A small image flow-matching model, trained from scratch: moe top_k, layers 6.
Rows from expert 27 of block 3, named by matrix and row number. Rows with one number belong to one neuron. Each number is 128 + 32 x the weight over its row's rms, rounded and kept within 0 to 255. All counts start at 0. Numbers have three digits each. After the name is the row's rms in percent of the matrix's.
# up: expert up (model.blocks.3.mlp.up, 32x128x256), inputs 0-127
# down: expert down (model.blocks.3.mlp.down, 32x256x128, transposed), outputs 0-127
up.36 023:128128128128128128128127128128128128128128128128128128128128128128128128128128128128128128128128128128128128128125128128128128128128192128128128128128128128128128128128128128128128128128128128128131128128128128128128128128128128128128128128128128128128128128128128128128128128000128128128128128128128128128128128128128128128128128128128128128128128129128128128128128128128128128128128
up.38 040:128128128128128128128127128128128128128128128128128128128128128128128128128128128128128128128128128128117128128128125128128128128128128128128128128128128128128128128128128128128128128128128128128128128128128128128128128128128128128128128128132128128128128128128128128128119127128128128128128128128128124128128128128128128128128128128128128128128128128128128128128128128128128128128128
up.39 036:128128128128128128128128128128128126128128128128128128128128128128128128128128128128128128128128128128128128128128128128128128128128128128128128128128128128128128128128128128128128128128128128128128128128128128128128128128128128128128128128128128128128128128128128128128128128128128128128128128128128129128128127128128122128128128128128126128128130132124128127128118136128128128128128
up.40 035:125128128128128128128127128128128128128128128128128128131128128128128128128128128128128099128128255128128128128128131128128128128128128128128128128128128128128128128128128128128128128128128128128128128128128128128128128128128128128128128128128128128128128128128128129128128128128128128128128128128128128128128128128128128128128128128128128128128128128128128128128128128128128128128128
up.41 113:128128128128128128128128128128128116128128128128128128128128128128128128128128128128128129128128128128128128128130128126128128128128128128128128128128128128128128128128128128129128128128128128128128128128128128128128128128128128128128128128128128128128128128128128133128109128128128128128128128128128128128128128128128128128128128128128127128128128129128128128128128128128128128128128
up.43 036:000128128128128128128128128128128128128128128128128128129128128128128128128128128128128128128128129128125128128128128130128128128128128128128128128128128127128128128128128128128128128128128128128128128128128128128128128128128124128128128128128128128128128128128128128128128128131128128128128128128128127128128128128128128128128128128128128128128128128128128128128128128128128128128128
up.44 048:128128128128128129128128128128128129128128128128128128128128128128128128128128128128128128128128128128114128128130127128128124128128128128128128128128128126128128128128128128128128128128128128128128128128128128128128128128128128128128128128128128128128128128128128128128095128128128128128128128128128128128124129128128128128128128128128128129128128128128128128128128128128128128128128
up.45 038:128128128127128128128128128128128128128128128128128128128128128128137128128128128128128128128128128106128128128128128098128128128128128128128128128128128128128128128128128128128128128128128128128128128128128128128128128128128128128128128128128128128128128128128128128128127128128128128128128128128128128128128140128128128128255128128128131128128128128128128128128128128128128128128128
up.46 017:128128128128128128128128128128128128128128128128128128128128128128128128128128128128128128128128128128128128128128128124128128128128128128128128128128128128128128128128128128128128128128128128128128128128128128128128128128128127128128128128128128128128128128128128128128129128129127128128128128128128128128128128128128125128128128128128127128128128128128128128128126128128128128128128
up.47 018:127128128128128128128128128128128128128128128128128128128128128128128128128128128128128128128128128128128128128128128111128128128128128128128128128128128128128128128128128128128128128128128128128128128128128128128128128128128128128128128128128128128128128128128128128128128128128127128128128128128128128128128128128128128128128128128128128128128128130128128128128128128128128128128128
up.48 174:128128128128128128128128128128128128128128128128128128123128128128129128128128128128128128128128128128128128128128128128128128128128128128128128128128128128128128128128128128128128128128128128128128128128128128128128128128128128128128128128128128128128128128128128128128128128128128128128128128128128128128128128128128132128128128128128128128128128128128128128128128128128128128128128
up.49 107:128128128128128128128128128128128128128128128128128128128128128128128128128128128128128128128128128128128128128128128128128128128129124128128128128128128128128128128128128128128128128128128128128128128128128128128128128128128124128128128128128128128128128128128128128128130128128128128128128128128128128128128128128128128128128128128128128128128128128128128128128128128128128128128128
up.50 040:128128128129128128128128128128124128128128128128128128128128128128128128128128128128128128128128127128128128128128128128128128128129128175128129128128128128128128128128128128128128128128128128128128128128128128128128128128128128128128128128128128128128128128128128128128128128126132128128128128128128128128128128128128129128128128128128128128128128128128128122128128128128128128128128
up.51 040:128128128127128128128129128128115129128128128128128128128128128128128128128128128128128128128128126128105128128128128130128130128128128128128128128128128128128128128129125128128128128128128128128132128128128128128128128128128128128128128128128128128128128128128128128128128128128128128128128128128128128128128128128128128128125128128128255128128127128128128131128128129128128128128128
up.53 029:128128128128128128128128128128128128128128128128128128128128128128128128128126128128128128128128126128128128128127126128128128128128128128128128128128128128128128128128055128131128128128128128128128127128128128128128128128128128128128128128128128128128128128128128128128128131129128128128128128128128128128128128128128128128128128128128128128128116128128128128128016128128128128128128
up.54 020:128128128119128128128128128128128128128128128128128128128128128128128128128128128128128128128128128128128128128128128128128128128128149128128128128128128128102128128128128128128128128128128128128128128128128128128128128128128128128128128128133128128128128128128128128128137130128128128128128128128128128126128128128128128128128128128128128128128128128128128128128128128128128128128128
up.55 236:128128128128128128128128128128128128128128128128128128128128128128128128128128128128128128128128128128128128128128128128128128128140128128128128128128128128128128128128128128128128128128128128129128128128128128128122128128128128128128128128129128128128128128128128117128128128128128128128128128128128128128128128128128128128128128128128128086128128128128130128128128128128128128128128
up.56 030:128128128128128130128128128128128128128128128128128128128128128128128128128128128128129128128128128128128128128128128128128128128128128128128128128128177128128128128128128128128128128128128128128128128128128128128128128128128128128128128128128128128128128128128128022128128128128129128128128128121128128255128128128128128128128128128128128128115128128128108128128128128128128128128128
up.57 021:128128128128128128129115128128128128128128128128128128128128128128128128128128128128128128128128135128128128128128069128128128128128128128128129128128127128128128128128005128128128128128128128128128129128128128128128126128128130128126128128128128128128128128128128128128123128128107128128128128128128128128128128128128128128128128128128128111128128128128128128128128126128128128128128
up.58 055:128128128128128128128128128128128128128128128128128128128128128128092128128128128128128128128128126128054128128128128128128128128128129128128128128128128128128128128128128128128128128128128128128128128128128128128128128128128128128000128128128128128128128128128128128128128128128128128128128128128128128128128128128128128128128128000128128128128128127128128128128128129128128128128128
up.60 482:128128128128128107128128128128128128128128128128128128128128128128128128128128128128128128128128128128128128128128093128128128128128128128128138128128128109128128128191128128128128128128128128123128128128128128128128123151128128128128128128128128128128128128128128128128128128128128128128128128128128128128128128128128128128128128128128128128128128128128128126128000128128128128128128
up.61 009:128128128128128128128128128128128128128128128128128128128128128128128128128128128128128128128128128128128128128128128128128128128128128128128128128128128128128128128128128128128128128128128128128128128128128128128128128128128128128130128128128128128128128128128128128128128128128128128128128128128128128128128128128128128128128128129128128129128128128128128128128128128128128128128128
up.62 006:128128128128128128128128128128128128128128128128128128128128128128128128128128128128128128128128128128128128128128128128128128128128131128128128128128128128128128128128128128128128128128128128128128128128128128128128128128128128128128128128128128128128128128128128128128128128128128128128128128128128128128128128128128128128128128128128128128128128128128128128128128128128128128128128
up.63 069:128128128126128128128128128128128128128128128128128128128128128128122128128128128128128128128128131128128128128171128141128128128128124128128128128128128128128128117128128128000128128128128128128128128128128128128128128128128128128128128128128128128128128128128128127128130128128120128128128128128233128128128128128128134128128128128128128128128128128125128128128128152128128128128128
up.65 278:128128128128128128128128128128128128128128128128128128128128128128128128128128128128128129128128128128128128128128131128128130128128128128128128128128128128128128128128128128128128128128128128176128128128128128128128128214128128128128128128128128128128128128128128128128128124128128128128128128128128128127128129128128128128128128128128128129128128128128128128128128128128128128128128
up.66 045:128131128128128128129128128128128131128128128128128128128128128128128128128128128128130128128128107128128128128128125153128128128128128128128128128128128128128128128128128128129128128128128128128128128128128000128128128128128128128128128128173128128128128128128128128128128124128128128128128128128128128125128128128128127128114128128128128128128128129129128128128128111128128128128128
up.67 049:128124128128128128128132128128128128128128128128128128128128128128128128128128128128129037128128138128128128128128128128128128128128128128128128128128128128078128128128128128128128128128128128128128128128128128128128128128128128128129128128128128128128128128128128128128128133122128128128128128128128128128128128128128128128131128128128128128128128128128128119128128128128128128128128
up.68 300:128128128148128128128128128128128128128128128128128128128128128128128128128128128128128128128128128128128128128128128128128128128128128128128128128128128128128128128128128128128128128128128128128128128128128128128128131128128128128128128128128128128128128128128128128128128128128128128128128128128128128128128128128128123128128128128128128130128128128000128128128154128128128128128128
up.70 046:128128128127128128128132128128128128128128128128128128128128128128128128128128128128128128128128127128128128128128128128128125128128128128128128128128128128128128128128128128128128128128128128128128128128128128128128128128128124128128128128128128128128128128128128128128128129128128128128128128128128128128131128128128128128130128128128128131128128127128128128128128128128128128128128
up.71 012:128128128128128128128128128128128128128128128128128128128128128128128128128128128128128128128128128128128128128128128128128128128128128128128128128128128128128128128128128128128128128128128128128128128128128128128128128128128128128128128128128128128128128128128128128128128128128128128128128128128128128128128128128128128128128128128128128128128128128128128128128128128128128128128128
up.72 047:128128128128128128128130128128129128128128127128128128127128128128128128128128128128128128128128128128128128128128128128128128128128131128128128128128128128128128128128129128130128128128128128128138128128128128128128128128128128128131128128130128128128128128128128128128128128128128128128128128128128128128128128128128128128128128131128128128128128128128127128128128128128128128128128
up.74 210:128128128128128136128128128128128128128128128128128128128128128128128128128128128128128128128128128128128128128128128128128128128128128128128153128128128255128128128128126128128128128128128128128128128128128128128128039128128128128128128128128128128128128128128128128128128128128128128128128128128128128128255128128128128128128128128128128120128128128129128003128153128128128128128128
up.75 272:128123128128128125128128128128128128128128128128128128128128128128128128128128128128128128128128128128128128128128128128128134128128128128128128128128128072128128128128121128128128128128128128046128128128128128128128128128128128128128128128128128128128128128128128128128128128128128128128128128128128128128128128128128128128128128128128128128128128128128127126128184128128128128128000
up.76 067:128128128128128128128128128128127128128128128128125128128128128128128128128128128128000128128128131128128128128128128128128201128130128128128128128128128128128128128128128128127128128128128128128128128128128128128128128128128128128138128128128128128128128128128128128128128128128136128128128128128128121128128128128128090128128128129128129128128129128128128128128128128128128128128128
up.77 044:128255128128128128128129128128128128128128128128128128128128128128128128128128128128128125128128127128128128128127128128128128128128128128128128128128128128128128127128128128128128128128128128128128128128128128128128129126128130128128128128128128128128128128128128128128128128130128128128128128128127128128128128128128128128128128128128128128128128129128128128128128128128128128128128
up.78 048:128128128128128128128129128128127129128128128128128128128128128128128128128128128128128128128128128128128128128128128128128128128128128128128128128128128128128128128128129128128128128128128128128128128128128128128128128128128128128128128128131128128128128128128128128128128128128128128128128128128128128129128128128128128128000128128128126128125128128128128129128128121128128128128128
up.79 142:128128128000128124128129128128128128128128128128128128125128128128128128128070128128128128128128128128128128128128128128128129128128127128128128128128128122128128128128129128128128128128128128128128128128128128128128152128128128128128128128128128128128128128128128128128128128128129128128128128128128128128000129128128128128128128123128128112128128124128128126128128125128128128128226
up.80 016:128128128128128128128128128128128128128128128128128128128128128128128128128128128128128128128128128128128128128128128128128128128128129128128128128128128128128128128128128128128128128128128128128128128128128128128128128128128128128128128128128128128128128128128128128128128128128128128128128128128128128128128128128128128128128128128128128128128128128128128128128128128128128128128128
up.81 031:124126128128128128128128128128128128128128128128128128128128128128128128128128128128128128128128125128128128128128128128128128128128128128128128128128128128128128128128128128128128128128128128128127128128128128128128128128128087128128128128127128128128128128128128128128128128128130128128128128128128128128128128128128119128128128128128128129128128128132128128128128128128128128128128
up.82 034:128129128128128128128255128128130128128128128128128128128128128128128128128128128128128128128128128128125128128130128128128128128128131128128128128128128124128128128128128128128128128128128128129128128128128128128128128129128128127072128128129128128128128128128128128128128127128128128128128128128128128128128128128128128128128128128128128128128128128128128128128128128128128128128128
up.84 067:084128128128128128128128128128128128128128128126128128128128128128128128128128128128128128128128128128128128128255128128128128128128128128128128128128128128128128128128128128134128128128128128128128128144128128128128128128128127128128128128128128128128128128128128128128127124128126128128128128128128122128128143128128128128128128128128128128128128128128128128128128128128128128128128
up.85 047:128128128128128128128129128128128128128128126128129128128128128128128128128128128128128128128128096128128128128127128128128128128128133128128128128128128128128128128128128128128128128128128128128129128128128128128128128128128128128128128128128128128128128128128128128128128255128128128128128128128128128128128128128128126128128128128128128128128128128129128128128128128128128128128128
up.86 077:128128128128128128128126128128130128128128128128128128130128128128128128128128128128128130128128128128128128000128128128128128128127128128128124128128128128128128128128128128139128128128128128128128128128128130128128128128128128128128128128128128128128128128128128128128128128128128128128128128128128129128255128128128128128128128128128128128128128128132128128128128128128128128128128
up.87 031:128128128128128128128128128128128122128128128128128128128128128128128128128128128128128128128128113128128128128129128128128128128128128128128127128128128128128128128128128128128128128128128128128129128128128128128128128128128128128128128128255128128128128128128128128128128128128128128128128128128128128116128128128128128128127128128128129128128128128128128128128128128128128128128128
up.88 016:127128128128128128128112128128128128128128128128128128128128128128128128128128128128128000128128129128128128128128128127128128128129128128128128128128128128128128128130128128128128128128128128128128128128128128128128128128128128128128128128000128128128128128128128128128128128128128128128128128128128128128132128128128132128128128128128127128128128128128128129128128128128128128128128
up.90 053:128128128128128128128128128128128128128128128128111128125128128128128128128128128128128128128128128128128128128128128130128128128128128128128128128128128128128128128128128128128128128128128128128128128128128128128128128128128128128128128128128128128128128128128128128128128128128128128128128128128128115128128129128128128128128128128128128128128128128128128128128128128128128128128128
up.92 034:128128128128128127128128128128128128128128127128128128128128128128128128128128128128128128128128133128091128128128091128128128128128128128128128128128128122128128128128128128128128128128128128128128128128128128128128128128128128128128128128128128128128128128128128146128128128130128128128128128128128128118127128128128128128128128128128128128128126133128128136128128111128128128128128
up.93 026:129128128128128128128128128128128128128128128128128128128128128128127128128128128128129128128128128128199128128128128129128128128128128128128128128128128128126128128128128128127128128128128128128128128128128128128128128128128128128000128128128128128128128128128128128128128128128129128128128128128128128128128128128128127128128128128128128128127128128128128128128128128128128128128128
up.94 033:128130128128128128128128128128128129128128128128128128128128128128128128128128128128128128128128127128128128128128128128128128128128151128128128128128128128128128128127128128128128128128128128128128128128128128128128128128128128128128128128127128128128128128128128128128128128128128128128128128128128128127128128128128128128128128128128128128128128128128128126128128156128128128128128
up.95 097:129128128128128125128128128128128128128128128128143128129128128128129128128128128128135128128128128128128128128128128128128152128128110128128128128128027128128128128128128128128128128128128128128128128128128128128128124128128128128128128128128128128128128128128128000128128128128128128128128128128128255128128128128128128128128128128128128127128128128128128128128128128128128128128128
up.96 025:128130128128128128128123128128128128128128128128128128130128128128127128128128128128128128128128128128128128128128128127128128128128128128128128128128128128128128102128128128128128128128128128128128128128128128128128128128128128128128128128128128128128128128128128128128128128128128128128128128128129128128128128128128128128126128128128136128128128128128128128128128128128128128128128
up.98 014:128128128128128128128128128128129128128128128128128128128128128128128128128128128128128161128128128128130128128128128128128128128128128128128128128128128128023128128128133128128128128128128128128128128128128128128128128128128127128128128128128128128128128128128128128128132126128128128128128128128128128128128128128128128128128128128128128128128255129128128128128128128128128128128128
up.99 073:128128128128128128128128128128128128128128128128128128127128128128128128128128128128128128128128128128128128128128128127128128128128128128128128128128128128128128128128128128128128128128128128128128128128128128128128128128128128128128128128128128128128128128128128128128128128128129128128128128128128128128128128128128128128128128128128128125128128118128128128128128128128128255128128
down.36 031:129128128128128131128106128128128128128128128128128128128126128128128128128128128128128128128128127128021128128128128128128128128128128126124128128128128128128128128128128128132128128128128128128128128128128128128128128128128128128128128128128128128128128128128128128128128128255127128128128128128128128128128128128128128128128128128128129128128128128128128128128128128128128128125128
down.38 047:000129128128128128128129128128128128128128128129128128128093128128193128128128128128128045128128138128128128128128128255128128128128000199128128128128128128128128128128128128073126128128128128128128128128120128128128128128128128128117128128134128128128128128128128128128128128128115128128128128128128128137128178128128128128128128128128128128128128128128128128128128128128128128128128
down.39 080:118128128128128131128128128128128128128128128131128128128128128128128128128128128128128128128128128142126128128128128148128128128137125135128128128128128132128128128128128128128125128128128128128128128128128128128128128128128128128128128128123128128128128128128128127128128128127128128128128128128128128128128125128128126128128128121128098128128128128128128128128128114128128128128128
down.40 052:128128128128128128128119128128138128128128128128128128128109128128128128128128128128128000128128000132156128128128132128128127128138064128128128128128128128128128128129128128128128128128128128128128128128090160128128128128128128128128128128128128128128128128128128129128128128128129128128128128128128128128128128128128128128128128132128128128128126128131128128128128128128128128128128
down.41 183:128128128128128128128129128128128128128128128126128128128128128128128128128128128128128128128128129129128128128113128128128128128128211128128128128128135128128128128127128128127124128128129128126128128128128127128128128128128128128128128128128128128128128128128128175128128128128128128128128128128087128128128128128128152128128128128124128128128128128128128128128128128128128128129128
down.43 062:000124128128128128128128128128128123128128128128128128128128128128128128128128128128138045128128128128128128128128128136128128128129128089128128128128128128128128128128128128125128128128128128128128128187144128128128128128128128128129128128111128128128128128128128128128128128128129128128128128128128128128128114128128128128128128128128128128128128128129128128128128128128128128128128
down.44 073:128136128128128129128126128128134128128128128129128128128130128128124128128129128128128004128128126154212128128134128128128129128128134128124128128128128128128128128127128128128178128128128128125128128128065131128128128128128128128125128128129128128128128128128128128128198128138129128128128128128255128087128128128128128128128128128128128138128139128128128128128128126128128128124128
down.45 047:128128128128128128128079128128128128128128128128128128128128128128130128128128128128131135128128129255128128128128128114128128128128011128131132128128128128128128128128128128128192128128128128128128128128128124128128122128128163128128128128126128128128128128128128119128143128128128128128128128128118128120128157129128147128128128147128124129128111128128128128128128128128128128128128
down.46 056:126128128128128122128130128128128128128128128128128128128165128128128128128128128128128128128128124132128128128128128151128128128128128119160128128128128128128128128128128128128128128128128128128128128128177130128128128128128128128128128128128128128128128128128128128128128128139128128128128128128128128141128128128128128128128128128126128128128128128136128128128128129128128128128128
down.47 059:128128128128128128128130128128128128128128128128128128128159128128128128128128128128128128128128124131128128128128128147128128128128128128151128128128128130128128128128128128128128128128128128127128128128186131128128128128128128128128128128128128128128128128128128128128128128128128128128128128128128128160128128128128129128128128128128128128128128128128128128128128128128128128128128
down.48 083:129128128128128126128128128128128128128128128129128128128128128128128128128130128128136128128128128127128128128128128128128125128128131128128126128128130128128128128125128128128128128128128128129128128128128128128128131128128128128128128128128128128128128128128128128128128128129130128128128128128128128128128126128128126128128128112128128127128128128127128128128128128128128128128128
down.49 130:128128128128128128128126128128126134128128128105128128233128128128129128128128128128129128128128128127128128128128130128128158128128211128128128128128075128128128128128128128128128128128129128128128128098128126128128128128128128128133128128130128128128128128128128170128061128128128128128128128128129128118128127129128203128128128128127128133128128128128128128128128128128128128131128
down.50 105:139128128128128128128126128128137128128128128128128128128130128128128128128126128128136128128128128128081128128128128128128129128128128073124130128128128128128128128128128128109128128128128128128128128128196000128128128128128128128134128128128128128128128128128128121128128128121124128128128128128128128128128093128128128128128128128088113128128134128127128128128128110128128128128128
down.51 079:128122128128128128128128128128128128128128128111128128128128128128129128128138128128129107128128129255255128128128110128128128128128127128144128128128128128128128128128128128128128128128128128124128128128128122128128127128128128128129128128128128128128128128128128129128128128128142128128128128128155128074128198128128021128128128128127255128128140128129128128128128132128128128128128
down.53 047:128059128128128128128255128128149132128128128126128128128150128128131128128135128128135128128128154002129128128128069128128055128128122128128128128128096136128128128128128128128128128128128128128128128128128128128128127128128128128128128128127129128128128128128128128128128128129255128128187128128133128128128125128128128128128128128129139128128017128128128128128128128128128128128128
down.54 050:128128128128128128128131128128128255128128128128128128128128128128128128128128128128128128128128128128128128128128128102128128128128130127128128128128128128128128128127128128129128128128128128128128128128146129128128128128128128128128128128128128128128128128128128123128140128128128128128128128128128128128128140128128128128128128128255148128128127128128128128128128128128128128128128
down.55 062:128128128128128118128128128128128128128128128128128128128128128128128128128153128128128130128128128128128128128128114124128113128128123128128115128128129128128128128124128128128128128128128128128128128128128131128128136128128128128128128128128128128128128128128128125128128128128128128128128128128128128128128129128128022128128128128130128127128127128116128128128128128128128128061128
down.56 037:130128128128128129128211128128214128128128128128128128128128128128128128128058128128128128128128128116099128128128128239128126128128128129128112128128122128128128128128128128032128128128128128128128128128049068128128115128128128128255128128119128128128128128128128128128153128204124128128128128128126128000128128128128128128128128128255118128128149128128128128128128128128128128128128
down.57 036:124164128128128127128099128128111128128128128128128128128094128128128128128128128128073128128128128128128128128128128128128145128128128127128132128128128101128128128099128128129128128128128128128128128128128128128128127128128128128056128128134128128128128128128128127128128128134090128128101128128128128126128253128128135128128128126144118128128128128102128127128128120128128128124128
down.58 115:106128128128128128128128128128128128128128128128128128128129128128000128128133128128018024128128113135128128128128128132128128128128119129129128128128179128128128128128128128108128128128128128128128128128128141128128128128128128128128128128128128128128128128128128128128128128128160128128128128128128128128128127128128168128128128070131129128128136128129128128128128113128128128128128
down.60 032:124123128128128131128132128128128128128128128144128128128105128128136128128140128128128128128128130128137128128128114128128098128137128126128134128128128106128128128127128128126128128128128128128128128128128122128128128128128128128129128128130126128128128128128128129128128128128128128128128128128128128128128129128128000128128128128128128123128128128133128128128128128128128128128128
down.61 066:128128128128128128128128128128130128128128128126128128128128128128128128128128128128128128128128128128128128128128128128128128128128128128128128128128128128128128128128128128128128128128128128128128128128128128128128128128128128128128128128128128128128128128128128128128128128128128128128128128128128128128128128128128128128128128128128128128128128128128128128128128128128128128128128
down.62 035:128128128128128128128128128128128128128128128128128128128078128128128128128128128128128128128128128128128128128128128128128128128128128128090128128128128128128128128128128128128128128128128128128128128128087128128128128128128128128128128128128128128128128128128128128128128128128128128128128128128128128128128128128128128128128128128128124128128128128125128128128128092128128128128128
down.63 073:126131128128128131128130128128128128128128128024128128128128128128171128128128128128129128128128128128009128128128128115128118128128045128126128128128128126128128128130128128000143128128128128128128128128113131128128128128128128128129128128128128128128128128128128128128130128128116128128128128128109128128128127131128148128128128232063144128128118128126128128128128255128128128128128
down.65 066:128128128128128130128128128128126128128128128128128128128128128128129128128128128128127128128128128126128128128128128128128128128128128129116128128128138128128128128144145128130128128128128128128128128128129132128128114128128128128118128128128128128128128128128128128128126128128125128128128128128128128128128128122128000128128128128128128149128128128128128128128128128128128128128128
down.66 169:179128128128128128128139128128109128128128128128128128128128128128117128128131128128128255128128117233128128128128126116128145128128133137126128128128128132128128128128128028127128128128128128128128128128128159128128128128128122124255128128107135128128128128128128131128180128118128128128128128128128128130128065128128128128128128128128128128128094128128128128128128000128128128126128
down.67 202:131128128128128128128128128128140128128128128128128128128128128128079128128129128128255128128128128130135128128128128133128131128127128128125128128128128128128128128129129128128128128128128128128128128128128123128128128128128128128192128128126125128128128128128128125128126128129128128128128128128128128128128132128128128128128128102128128128128137128128128128128128128128128128128128
down.68 040:129129128128128128128122128128128128128128128128128128128136128128127128128119128128131128128128128128127128128128148128128128128128125128122128128128128126128128128128128128128128128128128128128128128128128133128128128128128128128128128128128124128128128128128128181128128128124128128128128128128128128127128129128128000128128128128077128112128128128000128128128128128128128128128128
down.70 082:128128128128128128128128128128128128128128128128128128128128128128130128128128128128128130128128125128128128128128128128128128128127128128128128128128128128128128128134129065128128128128128128130128128128128127128128130128128128128130128128127131128128128128128128127128129128124119128128128128128128128128128128128128128128128128128128138128128145128144128128128128128128128128128128
down.71 055:128128128128128128128140128128128128128128128128128128128128128128128128128128128128128128128128128128128128128128128128128128128128132128128128128128128128128128128128128128128128128128128128128128128128128128128128128128128128128128128128128128128128128128128128128128128128128128128128128128128128128128128128128128128128128128128128128128128128128128128128128128128128128128128128
down.72 059:129128128128128128128128128128128128128128128128128128128127128128128128128133128128127217128128110239032128128128128118128128128128125111121128128128128128128128128128128128139128128128128128129128128128126114128128129128128128128128128128128163128128128128128128128128128128128128128128139128128112128128128134128128126128128128128128124128128127128148128128128128128128128128128128
down.74 069:129128128128128128128128128128128128128128128128128128128128186128128128128129128128128129128128129129128128128128127128128097128127075137128128128128128187128128128135129128129128128128128128128128128128123131128128154128128128128127128128125128128128128128128128130128128128128131128128128128128128128128128127128128000128128128128103128124128128128142128128128128128128128128127128
down.75 062:130128128128128128128127128128128128128128128128128128128107129128128128128128128128127124128128126124128128128128117128128132128128150124128127128128128127128128128128128128128128128128128128122128128128128130128128135128128128128122128128128128128128128128128128185128128128129133128128128128128128128128128128127128000128128128128255128137128128128134128128128128128128128128128128
down.76 136:128128128128128130128128128128124129128128128128128128128128128128000128128128128128255127128128128128128128128128129128128108128128190128128128128128000128128128128130128128140128128128128128128128128128128128128128128128128128128065128128130127128128128128128128125128128128131132128128128128128128128128128128128128127128128128000128128128128127128133128128128128216128128128128128
down.77 045:133000128128128128128128128128194069128128128144128128128128128128127128128123128128120136128128129128128128128151134128128128128128048128128128128128128127128128128122128128118117128128128128128128128128128128128128127128128128128128128128128128128128128128128128127128128128128128128128128128128128128128128104128128128128128128255128130128128129128128128128128128128128128128128128
down.78 050:129123128128128128128194128128057128128128128184128128128129128128128128128128128128121128128128128000128128128128121224128137128128133152123128128128128126128128128128128128126068128128128128128128128168127167128128125128128126128141128128138128128128128128128128128128128128128128128128128128128128128128128128128128127128128128128128137128128128128128128128128128128128128128128128
down.79 120:128129128128128128128129128128128128128128128126128128128114128128128128128144128128128122128128128129128128128128111126128128128128128128128128128128128128128128128128128128124128128128128128128128128128128130128128131128128128128128128128129128128128128128128128133128135128131132128128128128128128128128128129128128000128128128127255130127128128128130128128128128128128128128128128
down.80 080:128128128128128128128142128128133128128128128125128128128128128128129128128128128128128128128128128128194128128128128127128128128128128128128128128128128128128128128128128128128128128128128128128128128128128128128128128128128128128128128128128128128128128128128128128128128128128128128128128128128128128128128128128128128128128128128128128128128129128128128128128128128128128128128128
down.81 042:128131128128128128128091128128128128128128128129128128128128128128125128128128128128128101128128128128138128128128127132128128128128128131128129128128128128128128128128128128122128128128128128128128128128146135128128128128128128128128128128133128128128128128128128128128126128128129128128128128128128128128128127128128129128128128129129130133128130128128128128128128128128128128118128
down.82 084:097128128128128127128255128128127151128128128128128128128128128128134128128128128128135145128128128128000128128114128121128125128127118146128128128128128127128128128128128128131169128128128128129128128128128128128128129128128128128128128128153128128128128128128128128128128128124128128128118128128128128120128127128128115128128128128128128131128128128128128128128128128128128128128128
down.84 102:137132128128128129128128128128128098128128128051128128128128128128128128128119128128128166128128129139128128128221128168128128128128132136128128128128128128128128128123128098128128128128128128133128128128128130128128128128128128128128128128136128128128128128128128128128255128123128128128128128128128128128128128128128128128128128127126128128128148128131128128128128128129128128128128
down.85 071:128089128128128131128116128128150128128128128130128128128128128128128128128128128128129129128128136058058128128128127103128128128128128112157128128128128127128128128125128128128127128128128128128128128128136128128128130128128128128128128128128130128128128128128128128128000128128140128128128128128123128119128128129128077128128128135255069136128136128128128128128128128128128128128128
down.86 112:146115128128128128128101128128140128128128128131128128128128126128128128128133128128128048128128116144159128128151128128128056128128143128127128128128132140128128128160216128128128128128128128152128128128130128128128128128128128129128128128128128128128128128128128094128128128128114128128128128128128128128128128114128128128128128127255128128128136128223128128128128022128128128128128
down.87 057:128128128128128128128146128128128128128128128195128128128129128128113128128128128128109255128128143128127128128128118128128128128124128128108129128128128128128128128128128128128127128128128128128128128128159002128128128128128128128181128128255128128128128128128128126128128128145129128128128128128128128128128125128128128128128128128128137128128131128128128128128128087128128128128128
down.88 051:112128128128128128128124128128128139128128128128128128128123128128128128128129128128137000128128098128136128128128128128128128128128128136131127128128126128128128128128128128128137128128128128128128128128128199128128127128128128128049128128000128128128128128128128128128128128125128128128120128128128128129128128128128128128128128129128127128128128128130128128128128128128128128128128
down.90 295:128132128128128129128131128128128128128128128128167128128128128128202128128127128128128128128128128128128128128128128128128117128128000128128128128128131128128128128128128128128128128128128128128128128128128128128128129128128128128128128128126128128128128128128128136128128128128128128128128128128128128128128128128128088128128128128128128128128129128126128128128128128128128128128128
down.92 081:127129128128128126128129128128131128128128128128128128128128124128054128128128128128128128128128128133255128128128128129128128128125066121111165128128128000128128128128128128126128128128175128128128128128132129128128128128128128128128128128128130128128128128128128128128126128132129128128128128128128128128128125128128128128128128128000128042128128128128128114128128112128128128128128
down.93 109:128129128128128128128128128128129126128128128128128128128126128128127128128127128128132128128128102128000128128128128131128128128125119128128128128128127128128128128128128128174130128128128128132128128128128135128128113128128128128000128128110154128128128128128128128128129128128131128128128128128127128151128128128128146128128128119128128128128140128128128128128128172128128128128128
down.94 050:131145128128128128128127128128128128128128128128128128128120128128128128128126128128128130128128135128128128128128124129128128128128128128128127128128128129128128128128128128128059128128128128115128128128128128128128128128128128128128128128048114128128128128128128128128128128128125128128128128128128128128128136128128128128128128128133132128128128128128128128128128128128128128128128
down.95 257:128128128128128128128128128128127128128128128123128128128126128128128128128129128128131119128128128128128128128128128128128168128128145129128128128128255128128128128128128128128128128128148128127128128128128121128128128128128128128128128128128128128128128128128128038128128128127128128128128128128128128128128128128128161128128128131128128128128128128127128131128128128128128128128128
down.96 061:128128128128128128128127128128129128128128128127128128128128128128126128128128128128061129128128123133128128128128128128128128128128124139128127128128128128128128128128128128128128128128128128128128128128123130128128120128128128128128128128128128128128128128128128128128128128128128128128128128128128128128128125128128128128128128131128128128128128128128128128128128146128128128128128
down.98 035:107128128128128127128128128128127128128128128128128128128128128128128128128128128128128128128128129128128128128128135128128128128128128127128128128128128128128128128128128128127124128128128128128128128128168128128128128128128128128127128128128128128128128128128128121128126128128093128128204128128128128205128128128128128128128128128128128128128000128128128128128128128128128128128128
down.99 078:192255128128128146128001128128129128128128128128128128128128128128060128128127128128128169128128113128082128128128131126128128128017171128144185128128128128128128128128107128128124128128072128128128128128097162128128128128128128137128128128128128128128128128128128128128127128128126128128128128128128128128128130126128184128128128128255128128128136128128128128128128120128128128130128